Weights of a small multi-label image tagger: 32-pixel images.
Rows from block 4 of a small multi-label image tagger, named by matrix and row number. Rows with one number belong to one neuron. Each number is 128 + 32 x the weight over its row's rms, rounded and kept within 0 to 255. All counts start at 0.
After each neuron's rows are labels from the 100 images, of 14976, where the neuron reaches its largest size: "colour at peak" is the nearest of a few named colours to the mean colour under the peak; "top examples" is what is common among them. Only what is clearly more common there than usual is listed. The data: photos of plants, animals and fungi (iNaturalist). In brackets: how many of the 100, against the usual share in percent.
# gate: MLP gate (model.blocks.4.mlp.gate.weight, 384x128), inputs 0-127
# fc1: MLP up (model.blocks.4.mlp.fc1.weight, 384x128), inputs 0-127
# fc2: MLP down (model.blocks.4.mlp.fc2.weight, 128x384, transposed), outputs 0-127

gate.25 [106 113 170 108  93 131 148 127 159 129 131 169 194 100 120 162  91 125 121 102 103 136 145  84 128  98 129 140 188 109 119  74 163  67  96  83 136 127  90 165 149 106 165 190 117 141 115  93 122 120 112 188 137 145 127 131 130 125  82 155  97 176 137 107 161 129 130 147 159 149 172 161 110  74 177 165  64 108 179 104 158 104  70 189 107 123 118 114 149 153 171 175 116  75  91 135  85 122 118 124 104 120 156 155  79 103 153 208 117  96 160  92  99  97 155  80  82  58 131 117  90 132 183 109 152 144 127 131]
fc1.25 [117 164 112  65 160 125 105 140 100 124 110 118  79 154 113 108 133 151 131 126 175 159 106 157  98 126 124  77 138 157 145 114 147 176 137 153  79 132 143 130 144 169 134  85 200 130 158 109  96 160 149  58 141  88 166 133 175 200 153 136 103 107  90 108 103 112 149 121 104 101 108 147 166 139  85  96 177 141 179 171  79 108 146 126 182 138 116 174  98 122 123 195 168 173 168  89 131 139  89 155 162 125 104  94 182 118  78  61  97 140  89 201 163 121  95 142 157 160 137 137 161 122  78 145 117 146 132  70]
fc2.25 [126 115 144  71 122  91  94  80 150 137 119  91 121 139 142 204 180  98 138 103  89 122 153 125 141  97 118  89 145 165 105 134 137 129 135 204 123 152 117 147 150 152 102  91 136 148 129 123 157 175 109  88 148 138  80 186 146 105 131 192 182 137  99 181  84 129 177 141 143 134 141 145 102 142  86  97 158 147  31 113 115 119 136 123 145 146 180  87 147  97 156  80  70  93 179 168 212 124  74 118 126 126 103  93 114 158 131 110 133  75 115 136 129 130 105 122 129 130 142  92 128 162 141  59 154 159 187  90]
colour at peak: white (49 vs 6.7); pink (44 vs 11)
top examples: phylum Chordata (98 vs 60.8); class Aves (91 vs 55); order Anseriformes (31 vs 5.5); family: Anatidae (31 vs 5.5)

gate.46 [167 149  75 143 119 127 136 191 127 168 119 120 157 134 179 107  98  88 101 159 119 103 123 135 147 139  84 106 110  65  77 171 145 160 114 141 111 128 147 122 108 156 146 179  78  94 105 111 112 108 108 129 140 127 111  94 130 142  40 134 188  95  40 153 169  69 188  29 115 120 176 190 109 135 148 153 108 115 148 153  65 175 147 102 159  99 119  93 179 120 133  96 144 119 160 104 117 105 146  96 153 113 150 101 124 119 150 145 194 140 110 118 131  80 137  93 102  95 162 177 107 134  91 127 115 120 148 124]
fc1.46 [152  84 125 117  75 154  67  72 100  89 131 115 130 128  46 131 138 177 141  99 153 146 166 118 190 178 142 150 136 118  58 137 169 133 109  82 152 177 111 136 101  92 121 120 161 154 141 162 132 119 129 114 110 135 132 121 150  97 179 112 101 117  89 103  87 191 103 241 122 159  91  87 143 100 158 119 110  97 103  79  92  69 124  67 166 112 114 174  79  96 162  94 148 125 100 119 145 126 141 126 113  80 160 150 171  94  74 137 127 165 138 144 173 130 136 120 134 160 113 132  97  86 150 142 167 131 123 111]
fc2.46 [119  87  77 186 152 166 150 106 122 137 110 175 181 161  89 120  75 141  99 115 174 151  98 140 131 121  51 135 111  71 199 146 133  33 180 115 135 187 134  92 121  71 136 111 147 180 155 167 119 158 101 131 100 126 138 100 199 110  66 151 143  69 131 131 134  76  52 129 144 156 126 107 139 101 113 114 128 163 115  95  86 164 101 137 155 109 154 125 119  83 101 156 128 145 102 122 190 135 119 133 128 124 114 150 152 125 149  56 142 108 100  93 126 143 153 157 129 112 130 175 128  65 128 117 125 121 130  90]
colour at peak: black (40 vs 4.9)
top examples: phylum Tracheophyta (34 vs 7.3); kingdom Plantae (34 vs 7.3); class Magnoliopsida (31 vs 5.6)

gate.222 [110 112 172 138  94  95 164 105 169 151  61 124 170 116 146 152 155 131 152 123  68 136 121  58 123 188 134 110 171  90 165 119 135 108 139  98 133 188 136 187 129 121 126 195  97 114 148 132 162 177 147 121  98 144 131 190 116 116 103  97 152 126 151 161 145  91 112  57 188 181 152 137  99  99 145 114 109 127  92 125 136 144 118 136 124 136 166 100 168 116 171 114 103 139  59 150 114 121 114 136 158 118 103 166  72  59 167  93 106 139 172  93  72 126 151 173 109 100 171 158 114  94 180 120 144 149 138 203]
fc1.222 [ 98 168  89 168 125 185 104  99 101  87 177 140  85 128 117 114 103 128 128 118 164 143 153 181 102  83  65 145 103 118 100 122  69 119 180 161 128 112 120  88 117 148 134  71 119 140  93 161 149  98  78  99 200  68 142 103 123 144 187 107 154 152 140 129 139 169  91 182  62 111 143 106 178 188 131 113 159 126 124 117 138  98 162 116 118 135 144 165 140 147  83  91 125 172 173 121 135  93 182 128  85 114 114 107 219 154 102 105 143 155 109 113 157 178  97  84 109 163 125 108 155 112  86 153 138  94 140  87]
fc2.222 [123  67  90 159 195 129 110  88 169 132 111 211 119 188 175 160 154 168 164 145 133 123  93 125 142  97 134 108 109  85 127 171  57 157  82 148 103 138 137 136 127 144 139 128 206 115 159 131 128 131 102  43 180 138  97 156 145 157 137 155 118 162 107 134 125 132 158 158  71 100 130 136  38 138 132 116 179 168 110 155 110 146 151 131 130  88 111 101  92  91  82  81  78 120 171 135 152 137  91  94 166 113 144 100 123 126  81 128 145 152  96 123 151 185 129 148 151  99 155 147  56 159 122 124 135 106 110 145]
colour at peak: pink (45 vs 11); white (44 vs 6.7)
top examples: class Aves (92 vs 55); order Charadriiformes (37 vs 7.6); order: Anseriformes (27 vs 5.5); family: Anatidae (27 vs 5.5)

gate.88 [ 83 121 128 100 101 152 154 148 118 119 144 120 168 177  74 125 110  98 134 110  88 123 120 157  70  82 156 159  73 122 169 129  73 142 163 132 119  94 119 137  74 159 159 149 127 104 115 113 114 132 153 161  70 116 155 120 121 119 131  96 137 133 175 109 122 146  98 123 104 131  62  82 134  97  97 205 132  94 148 126 145 104 114 110  75 144 117 115 102 152 101  71 143  71 164 149 197 132  68 141 130 171 178 108 119 149  80 147 141  88 114 131  78 159 105 185  79 114 154 102 200  90  77 155 154 141 195  81]
fc1.88 [187 133  92 150 145 121 139  80  75 156 124  95  87 190 206 142 146 110 112 189  89 104 106 129 157 126  74 132 177 119 148 140 137 142 141 190 130 119 158 149 166  97  57 131 113  95 115 161 106 130 129 102 133 133 157 100 138 163 143 121 148 159 126 154 139 134 151 226 130 134 127 161 161 104 167 107 100 152 129 171 107 107 109 118 123 153 178 166 183 146 178 149 128 147 157 134 121 189 200 134 123 115 172 127 132 153 135 122 145 137 138 158 118 130  75 107 160 200  94  91  74 121  77  69 101 151  81 157]
fc2.88 [ 55 111  60 126 115 139 135  79 163 101 194 141 126 170  90  93 106 169 109 134 156 134 184 145 107 180 144  94 148  90  91 127 155  84 117 161  93 111 116 163 147 166 177  83  88  77 131  81 109  94 151 108  97  73  62 138 144 149 102 182 108 145 160 172  91 104 142 149 146  90 153 150 122 140 148 106 162 135 153 177  74 133 138  74 183 130 162 145 121 123  98 166 144 131 143  86 172 118 115 145 117  75 111 137 114  97 103 103 193 168 139  61 129 143  97 124 166 146 124 106 119 157 157 149 122 110 173  87]
colour at peak: pink (33 vs 11)
top examples: phylum Arthropoda (83 vs 30.9); class Insecta (81 vs 29.2); order Hymenoptera (33 vs 3.5); family: Apidae (27 vs 1.4)

gate.333 [125 137 147 161 165 163 138 158 120 154 117 149 162 101  93 117 104  54 110 101 148 155 170 160 176  52 188 101  94 147  89 121  87 132 140 132 154 150 200 123 161 127 122 164 118 118 119 138  93 101 134 109 175  65 190 112  97 144  80 108 149 135 118 103 140 128 198  71  96  95  76  61 166 156  91 129 126 101 124 111 174 124 143 102 121 124  85  65 102 133 107 117 139 113 143 140 169 140 193 110 127 122 115 102 163 131 170 136 149 147  54 148  72 141 171 106 171 120 128  97 108 137 149  95 170 112 120 187]
fc1.333 [171 156 117 113  92 128 116 158 136  89 169  97 211 127 175 103 161 166 177 101  51  83 134 159 179 114 132  56 127 111 156 123 131 140 117 139 115 131 190 181 169 153 122 143 146 101 160 131 123 120 116 146  95 127 102 103 135 140 162 144 119 116 162 133  92 109  72 140 200  93 120 149  30 126 130 129  97 110 150 119 110 166 146 121 136 140 184 158 164 105 112 122 126 185 102 116 126 147  91 104 128  89 108 169 162 121  78 128 107  85 100 120  96 162 166  77  85 116 137  76 149 115 217 113 128 163 148 135]
fc2.333 [132  40 154 144 114 167 164 157 131 115 139 128 185 125 125 157 107 126 128 115 155 163 114 130  63  68  83 150 127  89 131 121 182 154 155 191 172 141 165 116 107 139 163 129 149 176 176 117 137 155 127 157 115 125 136 132  88  99 120 104  88 150 135  60 115 198 135 139  76 126  95 139 207 141 125  90 170 112 113 170 131 162 125 105 144  99 150 133 139  82  87 154 135 130 168 102 128 122  55 101 131 128  92  90 137 169  67  90  80  84 126 111 169 154  46 165 169 152  90 124 113 161 151 110 154 126 141 122]
colour at peak: black (86 vs 4.9)
top examples: phylum Arthropoda (92 vs 30.9); class Insecta (91 vs 29.2); order Lepidoptera (44 vs 13.7)

gate.206 [107 143 107 176 158  67 109 140 155 162 124 150 172 134 151 107 125  89 103 111  85  94 167 136 121 106 115  73 147 112 166 134  97  91 186 133 177 133 154 156  49 141 105 128 190  85 157 121 103 143 134 159 144 130  86 105 145 122 144 120 118 105  80  98 207 125 109 120 151 104 163 165 138 129 191 146 139  98 134  82 130 156 139 150 140 170 120 109 134 143 142 126 106 158 116 112  95 167 140 176 128 163 199 115 184 140 161  86 114 156 129 192 147 155 181 131  40 127 115  94 179 116 196 131  97 175 151 163]
fc1.206 [122 140  66 192 177  94 125 150 141 180 121 155 146 158 107 122 124 140 139 105 100 123 140 176 147  74 141  83 175 110 173 130 100  98 147 133 154 106 111 162  94 149 114 169 146 104 160 139 128 182  91 155 149 142  80 106 125 150 159 119 141  92 101 109 186 120  54 131 171 102 114 163 118 112 165 116 136 115 139 108 157 169 129 132 178 191 166 137 150 130 139 181 121 211 117 136  88 176 123 211 149 149 149 135 164 114 164 102 108 180 156 159 160 131 207 134  57 133 101 136 166 165 176 122 109 150 111 134]
fc2.206 [139 142 109  89 124 105 162 115 140 136 146 120 161  93 175 110  64 114 107 130 197  63 189  97 156 151 167 114 138 119 111 133 159 156 112 159  89 117  52 127 163 168 115  99 102 124 154  96 126 100 135 150 184 140 137 214 108 121 102 146 193 139 118 142 120  71 173 121 155 154 131 124 158  91 126 162  70 169 141 114 169  53 118 159 133 182 132 129 140 150 155  95 141 120 155 178 153 140 139 139 127  97 108 179  78 175 120 109 156 140 126 142 106 131 148  94  94 162 120  92 115  53 110 195 108 182 162 136]
colour at peak: white (49 vs 6.7)
top examples: phylum Tracheophyta (39 vs 7.3); kingdom Plantae (39 vs 7.3)

gate.16 [136 154 162 128 177  53 161  83 126  87 147 142 150 104 132 171  87 107  68 124 126  76  79 148 118 147 121  79 158 119 165 121 162  86 105 158 110 180 170 109 142  53 117 194 103 173 142 144 124 148 142 158 113 176 168 106 148  85 115  53 152  83 164 119 143 157 144 128  86 121 109 158 134 147 163 120 172 124 137 136 100 151 137 100  97 133 140 103 147 150 109 165  76 113 130  73 182  47 130  96 156 137  92 131 177 176 133 119 152 108  97 100 138 124 112  99 181  88  78 120 146 151 116  86 122  83 152 104]
fc1.16 [124 106 130 101  60 138 128 143 148 171 101  76  62 177 124 130 125 144 130 115 152 184 127 116 140 139  89 170  73 128 124 163 161 188 126 132 160  73 132 121 105 161  82  44 159  96 115 105 139  97 134 102 128 112  61 142 100 147 123 164 162 220 104  96 152 122 148 117 144 132 117 102 117 111 177 115  86  97 149 119 141 119 125 170 159 170 128  69 131 103 136  53 120 121 171 192 102 156 186 153 125 162  99  82  78 155  95 119  77 155 149 118 109 143 133 123  96 134 168 112 134 123 142 162 100 172  77 145]
fc2.16 [157 107 133 100 156 140 139 159  88  79 147 128  92 103 143 128  94 141  93  88  62  67 175 170  75 162 130 108 193 181 115 118 128  82 145  88 117 162 107 166 121  59 144 132  61 110 116  93  93  83 113 105  78 164 109  94 140 144 132  97 124 110  98 172 163  75 115 135 127 164 115  76 154 118  79 106 108 145 123 128  88  51  72 115 153 122 101 113 157 186 114 141 125 169 127  75 126  80 142 159 160 154  97 147 146  96 103 123 139 110 159 188  96 111 145 184 196 159 125 117 160 135 133 143 137 142 115 113]
colour at peak: grey (86 vs 46.2)
top examples: phylum Tracheophyta (27 vs 7.3); kingdom Plantae (27 vs 7.3)

gate.15 [168 103  81 153  96 155 138 132 130  91  97 157 165 161  84  94 146 122 106 134 152 111  97 107  96  71 122 125 163  64 156 146 154 222 133 194 121 141 132 190 127 109  76 121 156 160 118 131  82 131 183 142 161 115  83  93 165 124 136 134 139 129  75 124 123 152 115 105 170 131 122 107 105 125 173 129 136 149 145 136 101 119  89 166 131 136 147 145 103 111 129 186 121 115  47 131 121  93 162 107 120 138 211 160 103  94 161 143  94 207 156 177 107 173 115 117  94 181 131 112 170 107 106 158  95  98 138 195]
fc1.15 [116 123  94 121  65 155 114 140  92  77  94 106 150 117 164  36 103 156 142 124 162 129 113 148  75 129 148 131 172  95 161 166  81 142 101 138 118 129 109 157 151 111 118  76 114 201 113 134 143 101 229 126 151 167 107  85 162 134 150 172 143 106 146 135  96 176  91 113 126 154  62 115  74 137 116 191 165 163 120 119  93 141  83 125 114  77 164 126 128 151 122 186 128  88  90 147 168 114 148 122  84 115 145 141 139 134 164 156  72 133 167 124 129 134 158 125 119 146  87 196 116 165 107 148 152  94 116 189]
fc2.15 [124 113  79 140 159 188  64 133 121 132 128 150 116 117 126 139 111 121 150 126 138 116 157 125  80 134 140 120  90 100 113 200 103 217 165  87 162 112 173 132 171 133 122 103 107 169 145 153  60 116 182 165  78 109 124 139 137  89  72 142 170 151 112 150 153  95 137 135 118 125 112 151  77 119 101  78 136  85 193 115 181 152 122  76  85 118 140 120 118 124 138 149 144 138  77  96  49  92 130  99 130 127  75 161 141  90 131  31 150  94 112 137  93 166  85 150 147 130 122 198 136  87 146 145 128 120 121 116]
colour at peak: grey (82 vs 46.2)
top examples: phylum Chordata (92 vs 60.8); class Aves (91 vs 55); order Passeriformes (69 vs 24.9)

gate.79 [ 94 119  98 155 170 162 146 111 123 162 149 111 161  34 178 123 129 144 157 127  76  85 172 134 161 109  99 102 121 111 205 114 140 140 189  96 156 121 165  57 134 183  97  96 117 174 106 115  72 155 147 155 114 146 135 158 169 160 167 136  89 118 130 157 165 165 159 109 134 167  81 155 133 112 145 144 121  83 151 122 171 183 178 174  96 110 132  91 158 129 111 126 100 148  53  93 130 120 156 133 173 142 145 123 166 127 182 167 106 116  67 128 150 121 137 121 168 111 134 134 103 110  73 157 102 135 195 127]
fc1.79 [108 167 121 129 171 110 143 199 128 117 187 103 180 138  90 118 104 154 110 128  77 134 128 159 122 145 168  95  87 109 128  98 188 112 207 144 147 133 146 126 229  80 157 139  83 122  91 135 120 141 121 107  98 149 176  75 145 151  85 119 153 134 127 152  47  77 159 142  64  96 115  76 170 175 101  74 107 123  84 167 154 123  85 132 153 129 166 152 103 135 161 105 142 121 183 110 184 161 158 115 114 130 125  92 101 125 141 182 129 132 183 159 125  94  99 109 117 171 127 123 109 166 137 126  95 129 115 142]
fc2.79 [165 116 137 150 187  59  86 141 128 153 140 166 164 174 175 137 158  78 124 143 167 130 103 168 118 110  54 143 138 124 129 159 105  91 140 182 106 111 188 123 142 129 104 107 135 145 172 124 150 154 149 100 234  84 116  67 149 156 180  97 146 176  94 112 150 139 120 109 140 119 101 119  90 131 134 122 115 153 118 162  98 146 112  91 152  93 180 158  91 117 148 138 106  91 102 129 135 156  61 130 149 169  77 120 128 130 130 132 165 134 118 119 144  67  97 191 107 133 154 129 147  63 155 152 179 174 182  92]
colour at peak: pink (55 vs 11)
top examples: class Insecta (73 vs 29.2); phylum Arthropoda (73 vs 30.9); order Lepidoptera (54 vs 13.7)

gate.153 [ 98  93 114 111 141  81 130 103 171 145  87 155  54 112 125 156 125  80 121 123 137  94 128 146 191 110 126 115 130 114 101 129 176 138 165  84 118 163 127 114 116  88 211 107 205 111 101 105 111 187 142 110 132 149 118 146  92 161 139 140 154  83 187 180 149 101 128 163  82 156 123 142  95  76 111  66 118 112 129 119 110 126 193 124 175 118  91 100 123 147 142 100 149 118 159 221 135 147  53 153 116 171 131  78 103 128 132 113 190 122 141 197 172 142 107 100 150 133 156 121 163 121 169 138 114 161 123 140]
fc1.153 [132 159 146 159 123 100 143 111 127 113 149 126 150 110 109 147 134 107 156 139 122 122 150 179 125 161 125 141 114 114 135 178 116 108 139 101 129 203 144 147  86  60 136  89 219 142 163 145 158 145 141  77  79 136 100 155 117  97 115 108  72 202 139 138 172 119  81 145 110 194  81  71 131 112 126 199 108 152 164 104 176 148 160 128 165 110  75 116 130 159 191 164 128 159 186 170 152 176 140 194 179 135 135 117 171 121 107 135 162 169 121 185  83 122 103 187 128 141 123 121 109 156 132 172 102 140 136 115]
fc2.153 [116  73 101  98 151 106 179 157  96  96 102  97 106 139 135 118 105  99 186 142  95 124 112 219 106 102 183 136  99  48 167 131 150 165 149 132 107 103 170 152 147 157 155 122 132 123  98 109 128 107  65 129 126 120 120  91 141 167 100 138 121 119  99  82 131 148 151 103 170 101 177 171 146 133 123 138  73 151 129  76 160 168 129 123  70 118  99 109 171 135 175 145 141 130  59  97  72 140 172  99 190  68 143 114 104 121 108 185 110  95 135 159  42 127 121 136 132  94  84 120  88 148 154 118 139 153 105 159]
colour at peak: grey (86 vs 46.2)
top examples: phylum Arthropoda (70 vs 30.9); class Insecta (69 vs 29.2)

gate.167 [130 112 136 176 140 136  79  74 122 112 182 163 102 171 118  99 156  40 111 111 168  68 108 108 171 127 124 158 104 130  77 125  94 151 151  88 128 153 109 112 105 126 175 156 157 131 100 156 197  65 137 124 136 107 111 106  60 163 121 126 132 172 156 177 148 113 178 138  90 129  90 157 193 154 124 149  92  56 157 187 109 106  82 141 146 115 103 173 158  83 144 175 103  90 147 106  86 175 113  91 123 118 146 114 155  88 123 132 122  96 128 128 107 138 112 181 141 139 121 128  66  84 140 126 191 133 143 131]
fc1.167 [152  95 150 156 123 137  89  90 141  98 212 180  99 167 105 107 127  48 119 117 152  95  93 109 158 146 144 152 105 113  82 107  59 143 146  74 125 169 129 134 132 109 151 177 141 110  74 130 156  70 174 137 133 110 119 117  53 159 130 146 130 160 172 151 126 124 166 117 117 130 106 162 189 183 134 152  88  77 142 215 110  80  82 150 148 112  95 190 170 102 139 169  89 104 155 102  89 136 123 108 133 104 157 118 140  91 128 147 131  57 107 134  76 126 103 170 140 145 122 121  89 114 126 126 160 113 137 148]
fc2.167 [153 145  97  66 125 122 112 102 199 161 101 151 160 120 103 132 130 104  96 108 120 196 159  93 171  98 166 108 139 153 211 177 169 159 151 118 118 114 126 141  63 116 165 133  90 137 158 106 139 114 142 195  59 127 143 123 150 181  80 117 121 100 118 164 107 134 155 128 139 130 115 129 132 200 128 189 119 135  96 100 120 101 152  91  87 163 125  62 145 140 126  80 113  80 119 107 129 129  97 102 123 102 126 172  76 139 148 186 209  98 151 149 137  90 148  88  55 138 137 145 107 121 125 148 160 167 120 156]
colour at peak: black (50 vs 4.9)
top examples: phylum Arthropoda (92 vs 30.9); class Insecta (89 vs 29.2); order Lepidoptera (43 vs 13.7)

gate.72 [145 153  76  92 202  96 135 114 161 163 125 125 172 102 124  84 119 164  84  66  63 142 111 111 137 142  93  83 158 131 156 104 141 157 148 115 145 152 146 119 128 128 135  98 124  97 169 130  94  76 118 132 184 177 146 136 125 153  85 110 143 115 146 123  99 105 136 127 165 165  81 167 107 184 129 144 116 164 134 154 117 125  67 110 164 116  93 165  83 166  92 149 110 119 153 146  75 138 135 121 119  56 145 190 112  85 102 118 124 100 129 194 124 177 147 120  72  87  81 124 118 166  34 172 128 144 180 144]
fc1.72 [148 145  80 100 209 103 132 114 164 158 120 119 159  95 135  88 121 179  83  66  64 127 133 108 152 137  99  93 165 127 166  97 150 156 157 128 158 144 162 102 121 140 134  91 129 107 172 149  92  86 123 132 164 191 123 128 124 140 107 124 146 106 147 131 102 119 150 137 167 175  75 170  91 202 136 135 100 160 134 152 124 135  89 109 170 118  99 167  70 154 106 160 107 116 152 143  75 135 128 134 133  63 148 189 117  82 113 112 119 108 134 201 131 160 158 115  84  84  91 128 105 160  39 167 151 140 178 167]
fc2.72 [143 144 114 121  49  78  86 107  83 144  82 134 140 162 139 102 135 109 114 161 138 134 160 117 161 112  81 146 143 174 145  63 129 127 102  81 119 154 127 128 199 162 142 149 162 132 254 115 132 158 147 144 150 137 126 161  91 110  84 137 116 158  88 171 181 118 189  89 115  68 187 127 161 114 167 168 110 177 108 134 158 122 192 137 143 106 159 149 163 123 154 167 104 124 187 107 142 156 143 129 117  73 153 125 161 156 135 123 124 131 110 105 167 154 166 107 133 174 100  99 146 152 179 116 114  84 138 151]
colour at peak: pink (67 vs 11)
top examples: phylum Arthropoda (79 vs 30.9); class Insecta (74 vs 29.2); order Coleoptera (29 vs 3.2); family: Coccinellidae (25 vs 1.7)

gate.70 [144 120 127 123  97 157 131 163 105 152  67 203 162 120 120  70 168 174 136 140 157 151 143  79 183 101  90  97 124 149 148 132 142  92  65  82 100 157  86 139 145 130 123  98 118 146 175  83 139 158 105 144  89 150 190 121 108 116  95 122 100 133  63 117 148 132 142 170 138 102 154 169 153 133 204 185 161 101 107 141 145  80 133 158 110 106 132 174 133 144 106 104  76 129 112 118  80 117  83 171 130  78  90  64 130 153 139 174 201 159 112 114 124  68  82 120 112 122 114 145 182 133 107 156 100 110  86 146]
fc1.70 [172 165 187 124  89 143 119 101 133 101 140 103 124 171 105 182  68  89 112 142 174 173 100 108 160 108  75 105 162 171 123 117 163 198 180 168 137 102 186 143  88 168 150  93 171 194 121 101 150 139 103 135 155 146 116 116 125 143 127 152 126 169  61 108 111  84  92  56 154 114 123 135 124 116 124 121  94 154 172 110 165 187 140 143 158 145 130 113 137 115 123  91 190 132 172 109 164 120  63 121  59 117 152 141 112  63  96 130 140 135  57 153 115 105 159 137 131 163 120 117  79 133 125  97 126 162 105 139]
fc2.70 [177 110 118  69 109 161 132 127 113 147 139  58 188 106  78 104 105 126 131 132 123 127  58 157 124 140 172 133  84 108 146 169 120  96 105 137 113  81 130 138 160 102 155 159 107 164 153 130 179 182 116 120  83 167 112 144 168 144 140 158 136 158  91 153 132 116 168  79 115  91 129 134 123  86  91 168 120 183 119 129 149 103 165 168 125 132 143 149 186  81 136 114  82 146 127 164 162 152  95 123 131 116 163 162 108 197 122  72 159 116 180 179 102 151 106 147 117 129 205 203 150 115 164 151 188 153  78 160]
colour at peak: pink (67 vs 11)
top examples: class Mammalia (26 vs 3.5)

gate.33 [105 169 171 108 122  72  59 144 112  99 102  71  82 133 154 105 212 139 123  91 168 141 106 121 117 134 170  77 100 105 129 147 152 196 126  99 144 126 154 117 107 126 128 143 149 106 120  91 141 139 163  57 117 135 121 134 143 156 164  80 129 124 143 146 146 153 120 200 152  73  57 130 150 164 149 119 126  88 143 113 124 150 204 145 147 170 157 125 101 128  77 158  98 102 158 131 150 112  76 177  91  73 173 160 163 187  91 167 113 118 144 159 121  95 116 157 143 102 136 127 102  81 114  91  91 146 180 157]
fc1.33 [140  69 152  96 141 134  90 169 116 100  91 116 116 176 118 117 199 147 108  97 122 104  79 133 116  95 182  93 140 173 115 100 136 162 150 128 106 174 111  92 158 101 181 114 168 110 165  98 136 101  85 142  94 131 143 158 189 156 129 101  90 122  94 101 121 208  83 135 136 131 104 117  59 194 179 121 179 140 125 146 113 104 129 133 140 147 176 107  71 136  80 135 121  92 102 122 100 194 163 172 121 102 133 122  81 136  73 130 165 166 117 188 114 104 157 128 204 169 153 162 128 101 140 132 113 136 104 102]
fc2.33 [127 119 161  83  74  93 130 147 100 117 153  98 156  50 140 134 109 134  90 167 125 135 128  81 120 119 157 138 135 157 128 120 151 131 144 102 157 127  90 137 123 214 182  76 130  97  98 154 130  82 170 112 128 103 103  85  73 106 167 155  88  78 121  89  69 172 127 158 132  74  64 125  92 169 131 126 132  92 209 128 126 127 150  73 110 156 164 156 127 153 112 153 144 127  78 147 174 129  73 123 103 118 100 135 140 158  72  81 107 166 162  97 161 135 169  84 168  97  70 135 124 145 148  77 107 128 106  98]
colour at peak: pink (31 vs 11)
top examples: phylum Arthropoda (66 vs 30.9); class Insecta (65 vs 29.2)

gate.5 [120 112 121 130  85 128  86 133 128 106  94  92 164 164 117 103 137 112 134  79 104 185 148 143 123 136 142 127 127 105  66  56  86 118 176 126 156 113 125 146 103  88  87 181 100 123 154 138 177  99 137 154 193  66 171 115 158  98  94  99 121 174  85  80 165 170 154  72 155 131 149  87 124 149 134 133 126 112  59 166  82 140 104 160 120 169 107 122 138  92 163 124 194 160 150 115 125 104 119  74 109 143 157 184  83 142 110 128 153 173  62 129 126 133 114 161  59 184 147  73 108 161 123 119 173 117 110 136]
fc1.5 [108 114 102 143 165 150  85  99 137 149  80 142  76 134 124 107 134 110 108 166 132 156 116 113  38 167 114  96 122 144 123 142 127 174 163  89  82 152  86 150 161 108 146 120 178 140 154 142 121 117 180 168 145  94  56 157 104 135 109  83 171 122 223 118  92  84 170  80  93 144 127 114 194 176 151 105 102 149 122 134 109  96  73 209 109  78  81  59 111 166 136 110 159  86 147 159 102 188 117  98 143 136 110 120 137 119 134 128 138 138 131 113 137 174 128 147 168 119  98 100 151 136 115  87 160  93 153 147]
fc2.5 [176 108  79  99  87 139 128 127  74 110 117  64 116 144 109 127 142  96 116 137 165 127  90  75 188 141 130 148 179 161 144  99 136  70 127 122 156 119 135 114 112  99  98 148 143 143 171 141 103 158 169 140 123 125 179 139  69 143 135 135 148  88  69 180  95  65 124 110 147 134 129 140 103 140 159 197  81 124 165 122 149 116 204 179  93 126 106 100 110 160 115 156 122 119 188  85 136 195 132 104 100 115 101 124  97 177 139 117 138 154  99 169  76  92 108 112 156  66  96  92  92  99 148 179 201 119 116 131]
colour at peak: black (98 vs 4.9)
top examples: phylum Arthropoda (89 vs 30.9); class Insecta (85 vs 29.2); order Lepidoptera (34 vs 13.7)

gate.101 [144 122 131 147 123 106 153 129 107 157 108 165 133 177  59 126 167 126  92 138  90 124 145 136 120 170  86  82 137 163 156 106 139 123 115 121  93 124 120 138 148 151 113 104 122 192  90 150 126 110 129 135  43 115 176 148 146  87 101 165 170 110 153 144 184 147 122 102  42 161 101  86 151 160  34  87 141 166 173 129 114  80 103 186 154 114 202 132 124 112 134 101 123 101 125 111 200 141  91  98 116 145  94 107 138 105 144 135 156 153  68 131 153 114 137  65 168 157 151 108  95 144 108 161 125  79 191 143]
fc1.101 [159 154 122 145 146 123  83 131 132 106 153 122 192 135 148 213 129 154 167 106  82  91 179 154  79 114 121 118 102 162  93  96 104  93 108  67 157 128  93 116 115 164 132 141 157 177 147 154 105  93 163 163 113 145 135 155 116 124 129 110 140 138  74 106 153 131 128  85 127 148 119  62  95  60 121 104 123 170 128  74 120 173 153 114 178 161 189 110 153 152  94 127 145 114 117 125 147 182 114 132 181 152 136 124  83 146 196 101 106 171 186 130 100 185 158  94 135 206 144 134 171 119 139  78  69 121 141 162]
fc2.101 [ 94 139 108 178 196 115 113 119 145  87 112 131 123 104  92 123 119 142 148 126 110 104  96  53 110 164 119 133 107 125  69 104 127  77  69 185  88 134 120 138 114 133 124 133 144 128 157 187 115 108 146 168  79  78 152  95 126 119 107 196 153 193 113  78 161 123 160 101 151 103 122 107 162 180 146  83 151 164 141 129 138 121 134 151 137 169  94 136 105  76 174 110 122 139 130 142 183  57 174  87 107 119  76 148 130 113  81 143 129 158 144 107 136 170  73  99 123 168 221 143 120 150 106  74 155 168 109 151]
colour at peak: grey (87 vs 46.2)
top examples: phylum Chordata (95 vs 60.8); class Aves (85 vs 55); order Charadriiformes (27 vs 7.6)